From a checkpoint of a small image captioner: 64-pixel images, trained on photos of plants and fungi (iNaturalist).
Rows from block 4 of the text decoder, named by matrix and row number. Rows with one number belong to one attention dimension. Each number is 128 + 24 x the weight over its row's rms, rounded and kept within 0 to 255. All counts start at 0. Numbers have three digits each. After the name is the row's rms in percent of the matrix's.
# q: attention query (decoder.blocks.4.attn.q.weight, 240x256), inputs 128-255
# k: attention key (decoder.blocks.4.attn.k.weight, 240x256), inputs 128-255
q.146 210:128131129122128128128034116128128128128128186129141059124128128127134106119128128062128128128129124118135130125139102116116128128129133128128121150130128051167123142124118128128101128130127128065095118124128147128155131131216135128119162134128130129117107116128106020131128131127244124166128119142128128127128128128128064133128128132128126128129076129137081128113128128095128128127128
k.146 254:072128128128113129128092131129136128128051128128128129128130127208125128124099127128138127129098128128128125128127127127090203128129135128143128127128130165111123120128128128129130202142132128128128128111130128128128088126086105135142124128133128134037130122174105129128127128117129128128134123121128120124132128128128095128128133128128127128128194128128128127126199145128172128128128
q.147 157:129128085054128128088127128128128125134127130132122130130128146175142127093128128128124127128071199129128202125128119128132220129133124133127134170095123126128146128128126128130128128128132129128129128052089128128129128127128127070126083126128217088134127132127128128126133128125078126129128140128128127128129106130127128129128127128192109128125128129125121131128128127127131128129128
k.147 145:129128142123128128128127129128128128128128128127128233128186128128128116151128130131128128127128054130128126181126122128169100128130148127133128168128129129128129128128128128129127128126128129128128128127128129127120127125128127128126127126128118127128128158128152128138188128128132128128128128126129127128128146128128125128128127128043130128128128129128128130127128128127128127104129
q.148 012:128128128128128128128134128128128128128128128128128128128128128128128129128128128128128128128128128128128128128128128128128128128128128128128128128128128128128128128128128128128128128098128128128128128130128128128128128128128128128128128128128128128128128128128128128128128128128128128128128128128128128128128127128128128128128128128128128128128128129128128128128128128128128128128128
k.148 011:128128128128128128128128128128128128128128139128128128128128128204128128128128128128128128128128113128128128128128128128128128128128128128128128128128128128128128128128128128128127128128128128129128129128128128128128128128128128128128128128128128128128128128128128128128128128128128128128128128128128128124128128128128128128128128128060128128128128128128128128128128128128128128128128
q.149 112:129128128000128128119128128128080124128128125162128128128128128128128128144128128128128128127128131128128128126152127128128114127129128128128161131128139128121132128128128121130128128174154088128128128107128128128131128127125127128126128128128128126128128128128159128128113128131128128128079133128128128128128051128128128128128128128128128128126129128128127128128128136128126128128129
k.149 137:128128128161128128128128128128128128128128128134128128128128128131128157129128105128128128128126128128128068129000128100128129255128122128128128045092128128129127128128127127128131128128126128127128186128113128134129128128128128128128128146128128128128128128128128128128128128128117128132128126124128216134128128128128148128128077128128182128128128159128128127170128128128128123128128
q.150 032:128128130128128128128045128128128128128127128126128128128128128123128129127128128128128128127130128128128130128129129128081130128130128128128128128128128128128129127113128139131128128124127128128128130125134128128128128130128125128128128123128241128119128128128005128128155128128128128058128129128129128126128128065128128128128128128127128128128128127128128130129127128128128130130129
k.150 079:128128221128128128128128128128128128128128128128128163128128128158128128128128128127128128128127128128128128128128128128138128128128128128210128128129128128128128128153128128255160128128128128214128128128128128128119032128128125128128128128128128128128128128128128128128186128128164128128128128099128128128128128128128128128128128128128128128128128128128128128128128128128128128128128
q.151 011:128128128128128128128128128128128128128128128128128128128128128128128123128128128128128128128128128128128128128128128127128127128128128128128128128128128000127127128128128128128128128128128128128128128128128128127115128128128128128128128129128128128128128128128128128128128128128128128128128127128128128128128128128128128128128128128127128128128128128128129128128128128128128128128128
k.151 008:128128128128128128128128128128128128128128128255128128128128128128128128128128128128128128128128128128128128128128128128128128128128128128128128128128128128128128128128128128128128128128128128128128128128128128128128128128128128128128128128128128128128128128128128128128128128128128128128128128128128128128128128128128128128128128128128128128128128128128128128128128128128128128128128
q.152 079:128135126128128128067128128128129128128125166128128130128128128128128128080128128128125128134128134128130122129078128128131198128128101126129068130128089132128134238126128151128136142111123128128128255128131128128127128056128128022128128157124144116128125128125101128128127128128128127032128126128128124128130128128128146129127127128168128128128127128128128128114128128129128128121128
k.152 196:128109128128109128103123128128167128128128128128128128128157128152143059128128128128128124128128128128122128177180110129128128124128136128149126199128128128100128128128128129177128180133128128128128071128124186128128058121128130128138128129128128128128128116128135128128139123128128128128174128128128128134128142128128059128128165128050130128128128128128128128106128138128128142128128
q.153 142:129127123128122127148091132128137128128129129171122128128122128138137001128128128041128128126124128128128123126117124126129128128130139128128129119128127133129128129127126050121129122127129133077129128124130128128128127127134126128126124128134127128127127129131162127128130128128165126128128122124128034125129119128128129129127128128128160128127101130107068132124128128128128124128128
k.153 162:130128128117128128117128129128131075155122129126128155129130126126128158124128128128128127126128132131127057127125122130129131128128137127128128128145121059129140129128076000031127083022128184133128142123038128124128126124131180134074126128128122128140128142130130128128131126159141130117128131118129128127128127128129128130130128128128128128148124162128057130164128128134127126125130
q.154 104:128128000128128128129176128128128128128127129116132127128116128135130100128128127128127128129124150127130132095128119131127129127124128128126128128115128128125126129129130127128132128165000125143128128064121128128130101128128129076130129091130128128128127125112126128128126121128128128050128103128126150129128128125123128128126129062128104128128128128128136128130129128131129130128127
k.154 149:127128128128128124128129128127128129128128128145128128126127143128127128128128135127128128128128130128128128180255129135128128127127128128128128206131128128128134128128128128090116128058128128088128057192118128129128128129128128129128128128208128128130128176128128128128127128128126128088128164235128128080128170128128076128128133128128128128129128132128103099128128128128129127050127
q.155 106:128128128128127129193128175128128128062128013128128215128128128129120128175191128130128127126128128141125127126129168128128026141135128128128128128128128132128128094136128117130128128127120054128129128126128128128131128188128126227126127124113128162125129133065132128128133136128129128127127128131127128128128133128128128131130128137132126128124129130130127131123128133129123128178131
k.155 179:145128128128162129165171128128128128128128128163128151128128128128128128128128128130104128127128132127128051130042128128174128121128128128128222037128128128130128128128111128128128046060118128128128140128135128128128128170128125128115128127128128128164128128125128128128095145128079128126073128129128128128128128128128168128119128128166126128128128128128128128203110106128127091128129
q.156 112:133123146127130127130114129130128128128128193122124131132149128000129139114127130086105125122110129136121118122126120128134162132138108127130136142141126130129128127128123114132127127125133129127128181103136128127133121076129104109128122126104128128125129131164134126127111128127133127165128154128128127152128127122133128135144126128128121128121134128128117139128127128117125124132137
k.156 141:131101217125130127128127129130128127128124128122128164158145125141128128183128129018129128127126160134126102128125122120171127128133130126128128128127129127130128128148128126166125128127128125131128127124130147128128079127128127129127126129125121119125128134132130128128131128130128089128168128127130128127128128129127128128128245200128128128128130129128128130128129128128128127129131
q.157 095:129127128128128125128128128128128128128128128128128130129129128128128129126125128128128128128121128131128122127127126128128140128129128127131128128132128128016000128124125000128126128128128130129128128125128128126124128127128125128127128128128201128128128129128128128125128128128243128128128143128128128128128128128128128127129127128128128128128128128128128130128128128127129127128129
k.157 079:128127128128128127128128128129128161128151128128128128128128128225128128128128059128128128128128149129085000128031127129128126136128128128128128039128128129128128128128128130128128128127128128129128128128128078128125128128128128128128128129093128128128128128128128128128128128128115128128128128127128128128128128128128128128128128128127129128128128128128128128128128128128033128128128
q.158 197:128105172205132128057109129126128128128127128115130128127128128150118138130130127134128122126140127127130128132128132128132120131124127128128087128092128109141127061126130129129131131113110255128128152131126128128196129130158117129138129128057128128129128118074116131163128157128124121206131145128128019129128132128128133126188087128128129128130128127128121126099129116131141129128126
k.158 176:130104129123128124132128129128128128128127128127128128127129128098136128126146128129128128125128130129128179034215128135128136083137133128156128146135132133138138130122179128162115135127155123125128145126128128128128128128135128129128127128123128128128129128129129128128128128128128128075128129170121128124128162128128128126124135116166128112128087128128128170128128125128095145128129
q.159 066:128128125128128128128126128128128128128128192128128131130128128127128026128128128128129128128128128130128125128128113069133198128128128128130128128127128128128128128126128128128152128128128128128128255128128128128125128047128128093126128128128128128128128129129131128128128128128128128111128128128128128128128128128128128128128128128127127128128128128128128128105128128127128127128128
k.159 056:128128128128115128128128128128128128128128195129128128128128128126120128130128128105128128130129128128128128134255128129125132128128128128128128225128128128112125128128131130121125128128160127128128000132128128128127128131128156128128130128127128128132128128128126128128127128128126128128222135128128128129128130128128094128128128034127128128128128128128128127128128128129131131124127
q.160 098:125128057128128128126141126128128128126129125131128128126127128117127128128128128194127130128129128128128139131128135127121183128124127128127128128128112255128128128128128130126127128129127128127125128133125128128127130127128131124132130129168207128130135126128127128128128109126037139000128138129127128130124128031125128133128129128128128128128129128127128126131128128129128131128153
k.160 123:126128128128128128128129121128128128128128126129128127128125129127102128134128128128128128130149093080130186129134131067127129095124127130127128128129127058127127128142128128229129128204223125128128083136124126128128130133131130126132130128127128129131129124173125145128135115128127129128128128128125128133128127128128128127128128127127120128128128127128128067000128128128129130126124
q.161 034:125129240128128128128128214128128128128128125129128124126126128123126143137128128128128128130132128122128132134128132128128129128127128128128128128139128123128128119128128128129120128128122125128128128138128128128126128131128130128131130134128128128128128127121113128135126166128125128128128128155128128128128128128128128120127128128128128128129128128128128121128128129128131130126122
k.161 044:128128128128128120238128128128128128128138118128128128128128128064105128128128128128128128128128128128128128128124128128129128128128128128128128058128128128128128105128128128121128128128000128128128170128128128128128128128128128139128129128128128128128128009128128128228128128128128128128104128128128128128128128128128128128130128128128122128128128128128128128128128128128128095128128
q.162 032:128128128128128128128128143128128128126128128128128128128128128128128128128128128128128128128128128128128128128128128128128000128128128128128128128128128126128131128129128127128128128128128128128128128128128128128128128128128128128128128128128128128128128128128128128128128128128128128128128128128128128128128128128128128128128128128128128128128128128128128128128128128128128128128128
k.162 042:128128128128128128128128128128128130128128128198128128128128128128128128128128128128128128128128255128128000105013128160130128128128132128128250102140128128128128128128087128018128128010128128128128128128129128128128128128128128128128128127128128128128128128128128128128060128128128110128128134128128128128128128128128128129128128128128126128128128128128128135223128128128128128128128
q.163 108:128128128102128128130128128125083128128128128128128128128127128128128128131128128128128128128133128128128128128128128129126158128128128128128128128128128255128128128128136128128128129128128130128128128110128128128129128126066128128129128128128128128129128128128127128087128128128128128029128121128065172128128128128128128128128128128128128128128128128128132127128128109128128128128127
k.163 075:127128129128128169162128128128021128128128128128128128129127128033128128128128128128128136069128128128127128128061128128128129128128128128128128128128128128244128128148128128066128128128122128128128127128068128128131128127128127127128126127128128128128128128126129173128128128128128128128128129128128128128128127128120118128128128138128058128128128128128128128166128128128127107129128
q.164 363:121128209128128127049020092122156124130140127126127098119129128106135100127183128121128127130142125128126127125187124127082093188132130127143121131157128078129125142128115128148123139130121128128128128126184143143128127115203171150121127161127107128115129074129131124169155128147197127227132125130128123115128127118128121129128125135124127128127106143128104130122127128121126127127131
k.164 392:128131128125130129088119128152181131128126144128128111121100128190128123122132128116155115129121130128137161128125114128118128114129129128179128221128142158127198130075130127144127129155115128127120124128118130127127111129067125121128128146213128128111128143164062100127124128127178129117132121161125128126130155128128108128117129077128128128128128131141128113127148127128138140130114
q.165 010:133128136128128128128128128128128025128129128128128139128134128129128127128128128128128128126128128128128114121128110127128122128136129128131128128126128128130132128128117128128129128128128136129128128111132128128123127117128128128113121132128128128128128140139128128128129128128128128000128108127128128128128128128128128128135128128128127128128128128128128141128128129127128121132136
k.165 023:128159128128128128129128128128128128128128128128128128130128128128128128128128128190128128128128128128128128087128127128128128128128128128128128128128128128128128128128128128128128128144128128128128128128128128128128128128128128128128128126128128128128128128139128128128128238128128128128128128128128128128128128128128128128128128128128128128128128128128128128128128128128128128128128
q.166 110:125131107128128129127128128128049128128144022130128123125127128128126128155128126126128130157128125125131135134129133221130131125126170128127127128153128188128125077128132118140092129131179114139128131136119128128128129184075130128133132130121128128130128139224127129135125128128126129128000128141128128131128128128128128140125109128126130128132127128128129120149130128130132133120122
k.166 146:128128123128128128128139128128098128129154124128128138128064128096121164128128128148128128128119128128128124127128151128128165183128116128128128035128128107213126128128122128069129128130000128141129171132128123128128128128128120128105128156136127128128128085127128128133128128128119128128114128129128128076128128128128128128128128128128128128121128131130128115201128128128128120127128
q.167 085:128128128128128128137130128123128146124128128128128128128128128134127125128118129060128128128139128128128128126128136127128000128126128128128128122125128128129128128130128128128129128127128128128128059133128128128129128168128128131115128130128039128137128129052137128128128145128155135128128124128128128128128128128128128128129128128000142128128128128128128128116128128128128128130128
k.167 133:168128121128128128180128128128128128128145128143128128128128128139128128128128128151128128127128128132128078127041177218128128128093084128128209030128128128128134128128119128003128128087128128128128128127128128128128139128128128128128093129128128128126128128128128128128000128128040128128128128128128128128128128128128130128128128128209132128128094128128128148192128128128128128128128
q.168 148:126129128134128128200135128128106146128108128128128065132128128128135120127126127128133128129129127128128128128146130131175116126125128128135128128129128086077211131128128128118147118129140133128128128128119128128129128129128175108135129131128169129128127182021129128127126128128125131000132128127026128129128104131128127134124128128128129128135126128124134069128129163128130128127127
k.168 116:139128067128128128128128128128128127128127127128128128125128128066128169131128128128128128130128128123129128255128186128122128156128128128084128114128128128128118128114122146058129128103013128093128179085128128128128219128128128129128130128128129105128128117128116128128127128128023128167129127101236128128126128128128128128131073128128127128128128128128128166128128127128129144126127
q.169 061:125129123128129098128128127128120128128125128133128124126125128119127128128128127126128129133128128121131138136129132255127132128122124128127128129135128239128127128128132128124128128129128125128128128121118128128128131155128132128134134128128138097130127116120097128128124128126125131128129138131090128129126115128128128125123128128122132128129125126128128119128128128132130134126121
k.169 066:128128128128128128128128128128128128128128128145128126128051128128116128129128128128128128079128153126128156128129130128126133128127128128128132128152128128128147128128128128127128128128016127128128128255126128128129128131128128126128128129128128128129128128127128128128128128128126128128128146129128128131128128128128128128128128128128132128128119128128119128128128167128128128128128
q.170 068:124128145242127128121128128128128116128128128134116255128128128114128128108120128127128128128106126128128142130128144130126128120128128128128141136151128106128125128128128128128128128136149122132128128129128128128128128129128131129138128105120128128128128127143219128127113128128128130128174179128128128129128128126136129128128128128128129128139126128128126125128128128123177128124122
k.170 090:234128128102128091128128128128128128128128128128128128128128128128128255128128128128128128128130128128128128059128128137052131128128128159128108128128128128128128128128128128125128128127121128128128151128128128127128128131128128122128128132128128128255128128128117128128128117128128128128128159111128128128128128128128165127128128123128128128124117128128128128128128087128128179128128
q.171 079:128128128128128128168128128128128229128128128129128128128128128128128128128128128128128128128128128128128128128128128128126128128128128128128130128128128128128128128128128128128128128173128128128255128128128128128128128128128128127127128106128128128128128128128128128127128128128127133000128143128128128128128128128128128128128128128128128128127128128128128128128128128128115128128128
k.171 064:127128128128128129127128128124128000128128128129128126128127128128128128128128132128128128128128146125128131128130130128127128128127128129127128000128126128131128128128128128125128128131002128128128128128127128128128128128128127124129128127128127128171127128128128128173128128128128128128128128032128128165128128128128128138128128128128125128128128128128128128221128128153128127128128
q.172 027:128128128128128128128128128128128128128128128120128128128128128255128128128128128128128128128128128128128128138128128128128128128128118128128128128128128128128165128128128126128141128127128144126128128132128128128128128128128128127128128129128128128129128130128193128128128128128073128128255128128128128128128128128128128128128128128128128128128128134128128128128128128128128128128128
k.172 023:122132128128128128128128128128100051128128128133128128128127128000128132131128126128128128130128128122132225006131139128128128128124128128128128128128128128125128129128128194127128128137128124085128129134117128128128129135128128128130131123128132132128128128127128128128121128128128128128128128132128128136128128128128128128091128122128125128128128127128128119128128128128128128125127
q.173 216:126130208255128128127117128128137128128128128128128121050127128126123128128128128128128128128130128127129079132129152126125126163125122129119128128129128126137128128129130112128130128124126064128128128151187127131128129131128129169132137122089128140128128128128128130128128148128128132128155128123145108024128164119128128128126130128127127128129127137132128092128129128129129129192126
k.173 124:125128128129127103128128127127127128128128130128128127127128128128127128121127116124128128122128146135128128100131129128128134103128113128128128128140128128083128127128128109128127128128128215129128120130020128128128129128118127126129128144128146128129100128128129128129128128128128113128128113129128113129128109128128128128127128100140128128131143145128125128128128128131133128127126
q.174 033:128128128128128128128128128098128128128128128143128128128128128128128116128128128128128128128128128125128132128128128128127133128128128128128128128119128128128128128128128139128128128128128128130128128129128128128128128128128128128128128128128128128128127128128128128128128128128128128128128128128128128128128105128128128129128128128128128128128128128128128128128128128128128130128128
k.174 023:128128128128128128122128128129255224128129128128128128129128128128128128128128128128128128128128128128128184128128128130128128128125128128128128212128128128125128128128128126139128128129128194128128128128128133128128128128128128128137102121128128128128128127128128128136128128128128128128128173127128128127128128128128128131128128123128122128128129113128128128128128128128129128128128
q.175 013:128128128128128128128128128128128128128128128128128132130128128126128128128128128053128128128128128131128128128128128113128103128128128128128128128049128000128128128126128128128128128128128128128128128128128128128116128128128128128128128129128128128128128128128128128128128128128128128128128128127128128128128128128128128128128128128128129128128128128128121128128128128128128128128128
k.175 032:128128128128128128128128128128128128128128128128128128128128128128128128128128128128128128128128128128128126255128128128127128128128128128128128216128128128023128128128128129128128128128243129128128128128128128128128128128128128128128128129128126128128128128128128128128128128128128128121128128128128128128128128128128084128128128128128138128128128128128128129128128128128128128128128
q.176 312:127140129129128128161166120128127128128128128120134127186127128121126129136129125127127128128136079088082132129136130128128155126123128093128110129130130255125128128127129128129127135100039217123127127177087108128128130138128125129148128128132103130144128153128084127128127158129128123128128100124122128128128132128128128124128138124113193128123127128128154127127128128129125122130127
k.176 396:117096101128129126128039125126073128124126128127128073128129135112130166128128130125139131153131128115145138134141158112116135129128143128113128128124155128128127141107131095125129129160193122101129127088128124131184149119129158134129123081123148128116128127173131129099117093129128155201163122128128128130128128149144127125144094166144091140128125142128105178050069128091128135128128
q.177 007:128131128128128128128128128128128128128128128128128128128128128128128131128128128128128128128128128128128128128127128129128128128128128128128128128128128166128129129128128128127128128128128128128128128128128128128128128128128128128128128128128128128128128128128008128128128128128128128128128165129128128128128128128128128128128128128129128128128128129128128128128128128128128127128128
k.177 016:128128128128128128128128128128128128128128128128128128128128128128128128128128128128128128128128128128128128128128128128128128128128128128128128128128128128128128128128128128128128128128128128128128128128128128128128128128128128128128128128128128128128128128128128128128128128128128128128128128128128128128128128128128128128128128128128128128128128128128128128128128128128128128128128
q.178 013:128128128128128128128128128128128128128128128128128128130128128255146128129128128128128128128128128128128127128047128128127128128128128128126128128128128128128128128128128128128128128128128130128128129128128128128128128128128128126128128128128128128128127128128128128128128128128128128128128128129128128128128128128128128128128128128128128128127128128128128129128128128128128128128128
k.178 021:128128128128128128128128128128128128128128128128128128128128128128128128128128128128128128128128128128128128128128128128128127128128128128128128128128128129125128128128128128000128128128128128128128128128128128128128128128128128128128128122128129128128128128128128128128000128128128128128128128128128128128128128128128128130128128128128161128128129128128129128128128128128128128128128
q.179 040:128128128128128128128128128128128128128128128128128128128128128129128128128128128128128128128128128128128128128128128128126249128128128128128128128128128208128128128128128128128128128128128128128128128128128128128128128128128000057128128130128128129144128128128128128128128128128128128069128128128128128128128128128128128129128128128128129128128128128128128128128128128128128128128128
k.179 039:128128128128127128128128128128013128128128128128128128128149128117128128132128128128128128128128128128128216129112128128128128255128128133129128128128128128128128128128131126128128128128128128131128128128138128127128128128223128128128128129128128128122128128128127128128128128128128128128128128127127129127128128128128128128126128126128051128128128168128128119128128072128128129128128
q.180 027:128128129128128128128124128186183128128128128128128128127128128127128133128128128128128128128069128128128128128128128124129129128128128128128128129255128123128128128128128128128128128128128128128128128128128128128124128128128128128128128130128128128128128127128128128128000128128128128128128144128128128128128128125128128128128232128119129128128128121128128128128128128128128128128128
k.180 036:128128128128128128128128128128128255128128128128128128129128128151128128128128128128128128128128240128128126128128128128129128128128127128128128192128128128128128128128128128128128128128128128128128128127128128128128128127128126128128128130128128128128128128167128128128128128128128128128128128121128128128128128128128128128128128135128128128128128128128128129128128128128128111130129
q.181 046:128124128125128128128128127128128128128128127129128136128129128129128128128128128130128128128102128129128126127105128128136126128129123128128128128125128128128126127127127128128128135128130129131130128128149128128124127128128128074114128128128128128128128128132128128128130128129128128128127128127128127132134127128128128129130128128183127128128131128126128128128128128128127119127128
k.181 092:128128128148101128086128128128138129128128128131128128128128128139128129128128128128128128128128128128128128128255128128128125128128128128128128128123128100129128128127128128128128139203150128113128091128128128129127128125125128128128128128128128128136128128132128128128118128128128128139128128128128128130128128128128128129128128128128126128128128128128128128104134113128128128128128
q.182 051:132114127128128128127126128128128070128128128126127131135132128129131093126128128128128128126119128133125115123128117000128128128134130122128128128099128128120128128124127137129128127127128135135128128123130128128125128127131000129124126074127128128125128136083119128126161128130221128128128111128128128133129128135128078130130128128128112128128130128126128135128128009124128124131132
k.182 078:108128128128128127128128128128128128128128128128128129128128128128182128127127128128128128128127128128128128128128128131128128128159186128128128128128128128142128128128128128255127132128128083128128150121122128127126128128128128126167128128126129128111128125129123128128128128128128128128128128189128128150128128128128128128128128128128128128129128176128128128137128128128128128128128
q.183 134:128116128128128128254138128141128135128128127128128127138128128129127128128128128128128128128125128128128128128128130128128124128122128114132128128149128127012116128128128129128128070136133128132128123128128128128128128121128001135128128107128129173138128128128147134125128118128128152052128128124131134128128114128129128129128128128128128128129128128128129128125020135132128133128128
k.183 201:128147097128128128128128128128088128128128125129128121128128128032127149128128128147126145128128180130128109128095128127128128169128098128049149045128128089128128128128104128069120128074084128088128176128128128128138140128182128128128120128121128128148128128121150128128128128128032133128122145103128128128128128128107240128130095128128095128128098128128113152140128128128128095128128
q.184 084:129128000128128128128128128128128128178131128121128128129128128227128128126127128133128128125128128129127148126097127123128128113131128128128128126127117207128129132128128126129127128124128128136128128116130120127129127070128128080089125127128128128128128150210128128128130128128000128118128128128128140128128128128128128128130128128132126128124129133128216132128128128128127116121132
k.184 098:130128128128128128128119128128146126128128128094128191130129128130128128124128129128128128127128042131125126127126126099127128128130229128128068216128129128128132128128131128158128128213128124128128128125128129128128127103128126128127126128128128127128121128128128128128222104128230128128128128128130128128128128128128128128128128130052128128128181039128128131000128128128127127124129
q.185 058:131127132128128128154128128128128135128128129128128135129130128134130128126128128130128127124128128132126123123127117130128171130134133128128128128127128128129132128128127124131127126124128130125128128120131128128129126122128123000125124128128127128128129134059128128128145128128130125128123127128128128121128128128128128133129128128130128128124130128128128135128128128125124124133135
k.185 082:002128128128128128128104128128128128128128128055128128128128128128128128128128128128128128128128051128128130216128128128129128128128128128128128128128128128130128128128193126255128202224162128128128089073128128128128128128128128093128128128128155128128128128255128128128128128128128128128128128236128128133128128128128071128148128128128128128128128128128128128128128128128128128128128
q.186 049:128128000128128128128128127128128127128128128128128128128128128132128128128128128067128128128127128128128128128128020129128112128128128045128128128128128128128128128128128127127128128128128128128128128127127128128136128128128128128128128128128128128128128128019128128128128128128158124128128125151172128128128128128128128128128128128116130128128128128128089128128128128128128128128128
k.186 064:128128128128128128128128128128128128128128128128128128116128128128216131129128127128255128128128128127128130128128255128128128128128128129128128128122128128128128128128128128093128128128138127128159129130127128128128128129128128128128129128128129128128128127128128128128014128128128128128128125255128128128128128128128128118128128128128128128128128128128128126128128128128128129128128
q.187 082:128128104062123128128128128128128059128128128122128128128128128137128131128128128128128128128128128128128128128128128129056128128128124128128127196155128128128120168128174128125128128139234100128128128093128128128128129128123127153129128127128130128128128129155227129128129128128129116128128113128029128131128129128128128129128128129128127128129128138129127128137128128128128128095135
k.187 088:128131128128128128080128128128128105128128128129128165128128128128128060128128128102128128128128128128128128165121108128128128128127128128157128128138128128128128128128097105125127128124095128128128128129128128128128118128128090121128128125128123128134128128058128128167128131128128119125129128140128128128130128127128128128128128126128124128128128135128128128128128128128128214128128
q.188 008:128100128128128128128128128128128128128128128128128128128128128128124127128128128127128128128128128128128128128129128128128128128128128128128128128124128129135127128128128128128130128129161128128128127128109128129128128128127128129124128128129118128128128128128159128121128128128116128128127128127128128129128128128128129128129128128128255128129127128128128128068128128128128128128134
k.188 025:128128128128128128092128128128128128128104128128128128128131128080127128128128128128128128128128128128128128128128128163128165136128135128128128137142128128128134128128128128229129128109077139128128174128128128112128128128128128061140127128128128128094128133128128128128128128128128128088130174090128128128128128128128128128136134128129127128128128128128128128128128128128128180128128
q.189 074:127128128128128128128128128127128128128128124130128119126128128128126128129128128128128128130128128126128132130128130128124210128125121128128128128128128062128125128128128129126130128128130128088128147144127128128124129132128035127131132130128141128128128125128123128128128128126128130128128128128128128131128128128128128123128128128128134128097103128128128123128128128129129124125124
k.189 081:128128128128128128107194128206128128128128126128128128128128128128128059128128128128041128115127128128140182128128123136126129217128128106128128128157128129128127135149128127128113128128128128128128149181127128128128128255138128115129128115128128128129147128141129128128128128128168128112128132128128128129128128128128128127128242129128130128129116128128128071135128128128088145127128
q.190 029:128127131128128128128128128128128128128128128128128136128128128136128129128128128128128128128128128130128119123126121128128125128132132128130128128128128128128132128124126128128125128124128136128128031118133128128127128126128126128120128130128128128128128132128128128128131128128128128128128128128128128127128128128128128129134128128128128128128128128128128134000128128128126121129135
k.190 024:128128128128128128128128128128128128128128128128128128128128128127128128128128128128128128128128007128128128128128128128128123128128128128128128128128128128106128128128128129124128128128128128128128128128128128128128128128128128128129128125128128128128128127128128128128128128109128128128128128128128128129128128128128128128128128128128126128128128128128128128128128128128128128128128
q.191 012:128128128128128128128128128128128128128128128128128245128128128128128128128128128128128128128128128128128128128128128128128128128128128128128128128128128128128128128128128041128128128128128128128128128128128128128128128128128128128128128128128128128128128128128180128128128128128128128000128128128128128128128128128128128128128128128127128128128128128128128128128128128128128128128128
k.191 011:128128128128128053128255128128128128128128128128128128128128128128128128128128128128128128128128128128128128128128128128128128128128128128128128128128128128128128128128128128128128128128128128128128128128004128128128128128128128128128128128128128128128128128128128128128128128128128128128128184128128128128128127128128000128128128128128128128128128128128128128128128128128129128128128
q.192 205:128128156155129128177097131128127146129133131128128128128120128091117115131128127129134129129128134127128140114128128087193096140120066129131125128057127111162129128116128131128129136141121132122128002128172123124127113126128128127124128028129045096127121068127119131128128129127129128153142129127111088126104157128129121131128123147128128128163128133123136129131128102128128128164131
k.192 237:123128130122128143132128128114128139133130124118137155137120109127138097134126133128128118128124126146130128089128127129196120127148102127157109127140124127137099117121159123128151073128142212132151217088175123124117125128127145133087140177129121126127099106100128137141128130128128157148137128128128138124128128130129110128128128157161149128141135199127128128115173134128128200128127
q.193 135:128104124128118123214128130116118131119129131128132128124110129154128091146126125161129128128144115132131128124130124128102000122128131133131117116000128129126093132128130122129139127148128116130128131127128118122126131105140212128108119128153089135129107127103229129133130116127127138104128090122128132129129127150124130192127182130120141126136135133131138126128128128144119128156133
k.193 147:128128128131128128128127128175129115128099128126127123120128127137113128128129129129128140130127140127148045127138128136128127157128133128126128126134128081133150128120111127128113130128124128128128255128146127128127129127131107192127127128128128128142128148131129118128118127127134119129128128149128128128128127129128255128128087185116132136139129131127124128126128115130127125127102
q.194 296:148105176128131130065190128127126125124148097140124128125126128160128124130072127128113128129127128126143129148104127128132169128130131109128128071128128126132131128128128143127126117132128116122128128128124128118117129128118123128123136130131138127126147186125047126128122128124126128128112133096120126116128133126129154113149124132161246127129128142128120128129128128117151126128138
k.194 271:128128152142102135198128145126128127128137129125118128128123128111128127123129132128128125129129126128133154068133131133133056110129127129128127128123126129130117114149137130128125143130141124053128121131131125143139125127166128141133127128131128128128126129129128161124128140128129148134125114131136127187128132138128000130157100130109077128131132127126128126101123132133123089129128
q.195 109:128086152128128139155128128128124128110115128124132128128118128129126115147130128138128140126151126139186136121128129104121063125118128128128098042021130121128113123126155123128139128128130144120126130127130128126130128129130128128128128127147089140090127133106127129127185106128128178081117108127122140136120129128128128132129127123114131128128128128128155128128123127150128135143138
k.195 068:128125128163126070131128128156152125109087127127128127132097128139087132128126146130128157126125129104144128113164235130129097063124128232128137128128128099128130168159134124127125128123133128101129125120169127130129192155128101131126121124152123128129133119126147125128088128128128169128129129114149130128120128122128225128126099108103124129128125128128128128167128111128128034128130
q.196 062:129128174128128129033132131127128048136128127130128126141143127107157128123128128121128128128119128128123158128122125126121128127129122128128128128049128114161134112128126136128129127146129116129127130112082131125127128129128127125170129126097141128128146138190125128128074136128079113177128149097128128119128132124129130126139110118124110128128128129128101128129128128120128126119128
k.196 083:128128193128126133128129130148128128128128129128128157123128128128127207128128128129128128128128128128133114121141095123127129164128147132123128128140120110127145128128131128128126128115128127127128127128126127119128128128126089215126123128133127128073129128133128127101128087128131020128128128128135129129128128127111128128104128128126128134128128127128156127132128118128128128104128
q.197 129:129128193128128131128128125138129094129126128129129127105127128124128124129132129127127128130129087127131161126129129128128120125123130128128128128130127077128109129141128122127052128128128060128128128141133127124129130126128090130128129043127125129000133136122127131128133128110128202128128123127139129127127124128128128128128125127130131128080128129128127128128128128128128122130134
k.197 163:149128129128129109159123120100127128128147125085133134134129128135135116142125129129129121127154114122123129153128128124129114035128126131128128081092128137130097129103128126126142128181147137157128007120128125128125120116114139106133135121126128128161115088113127010130133127128107128157107109099128099121128132130127117128127154082133128026128074129128128133125128133128130112131128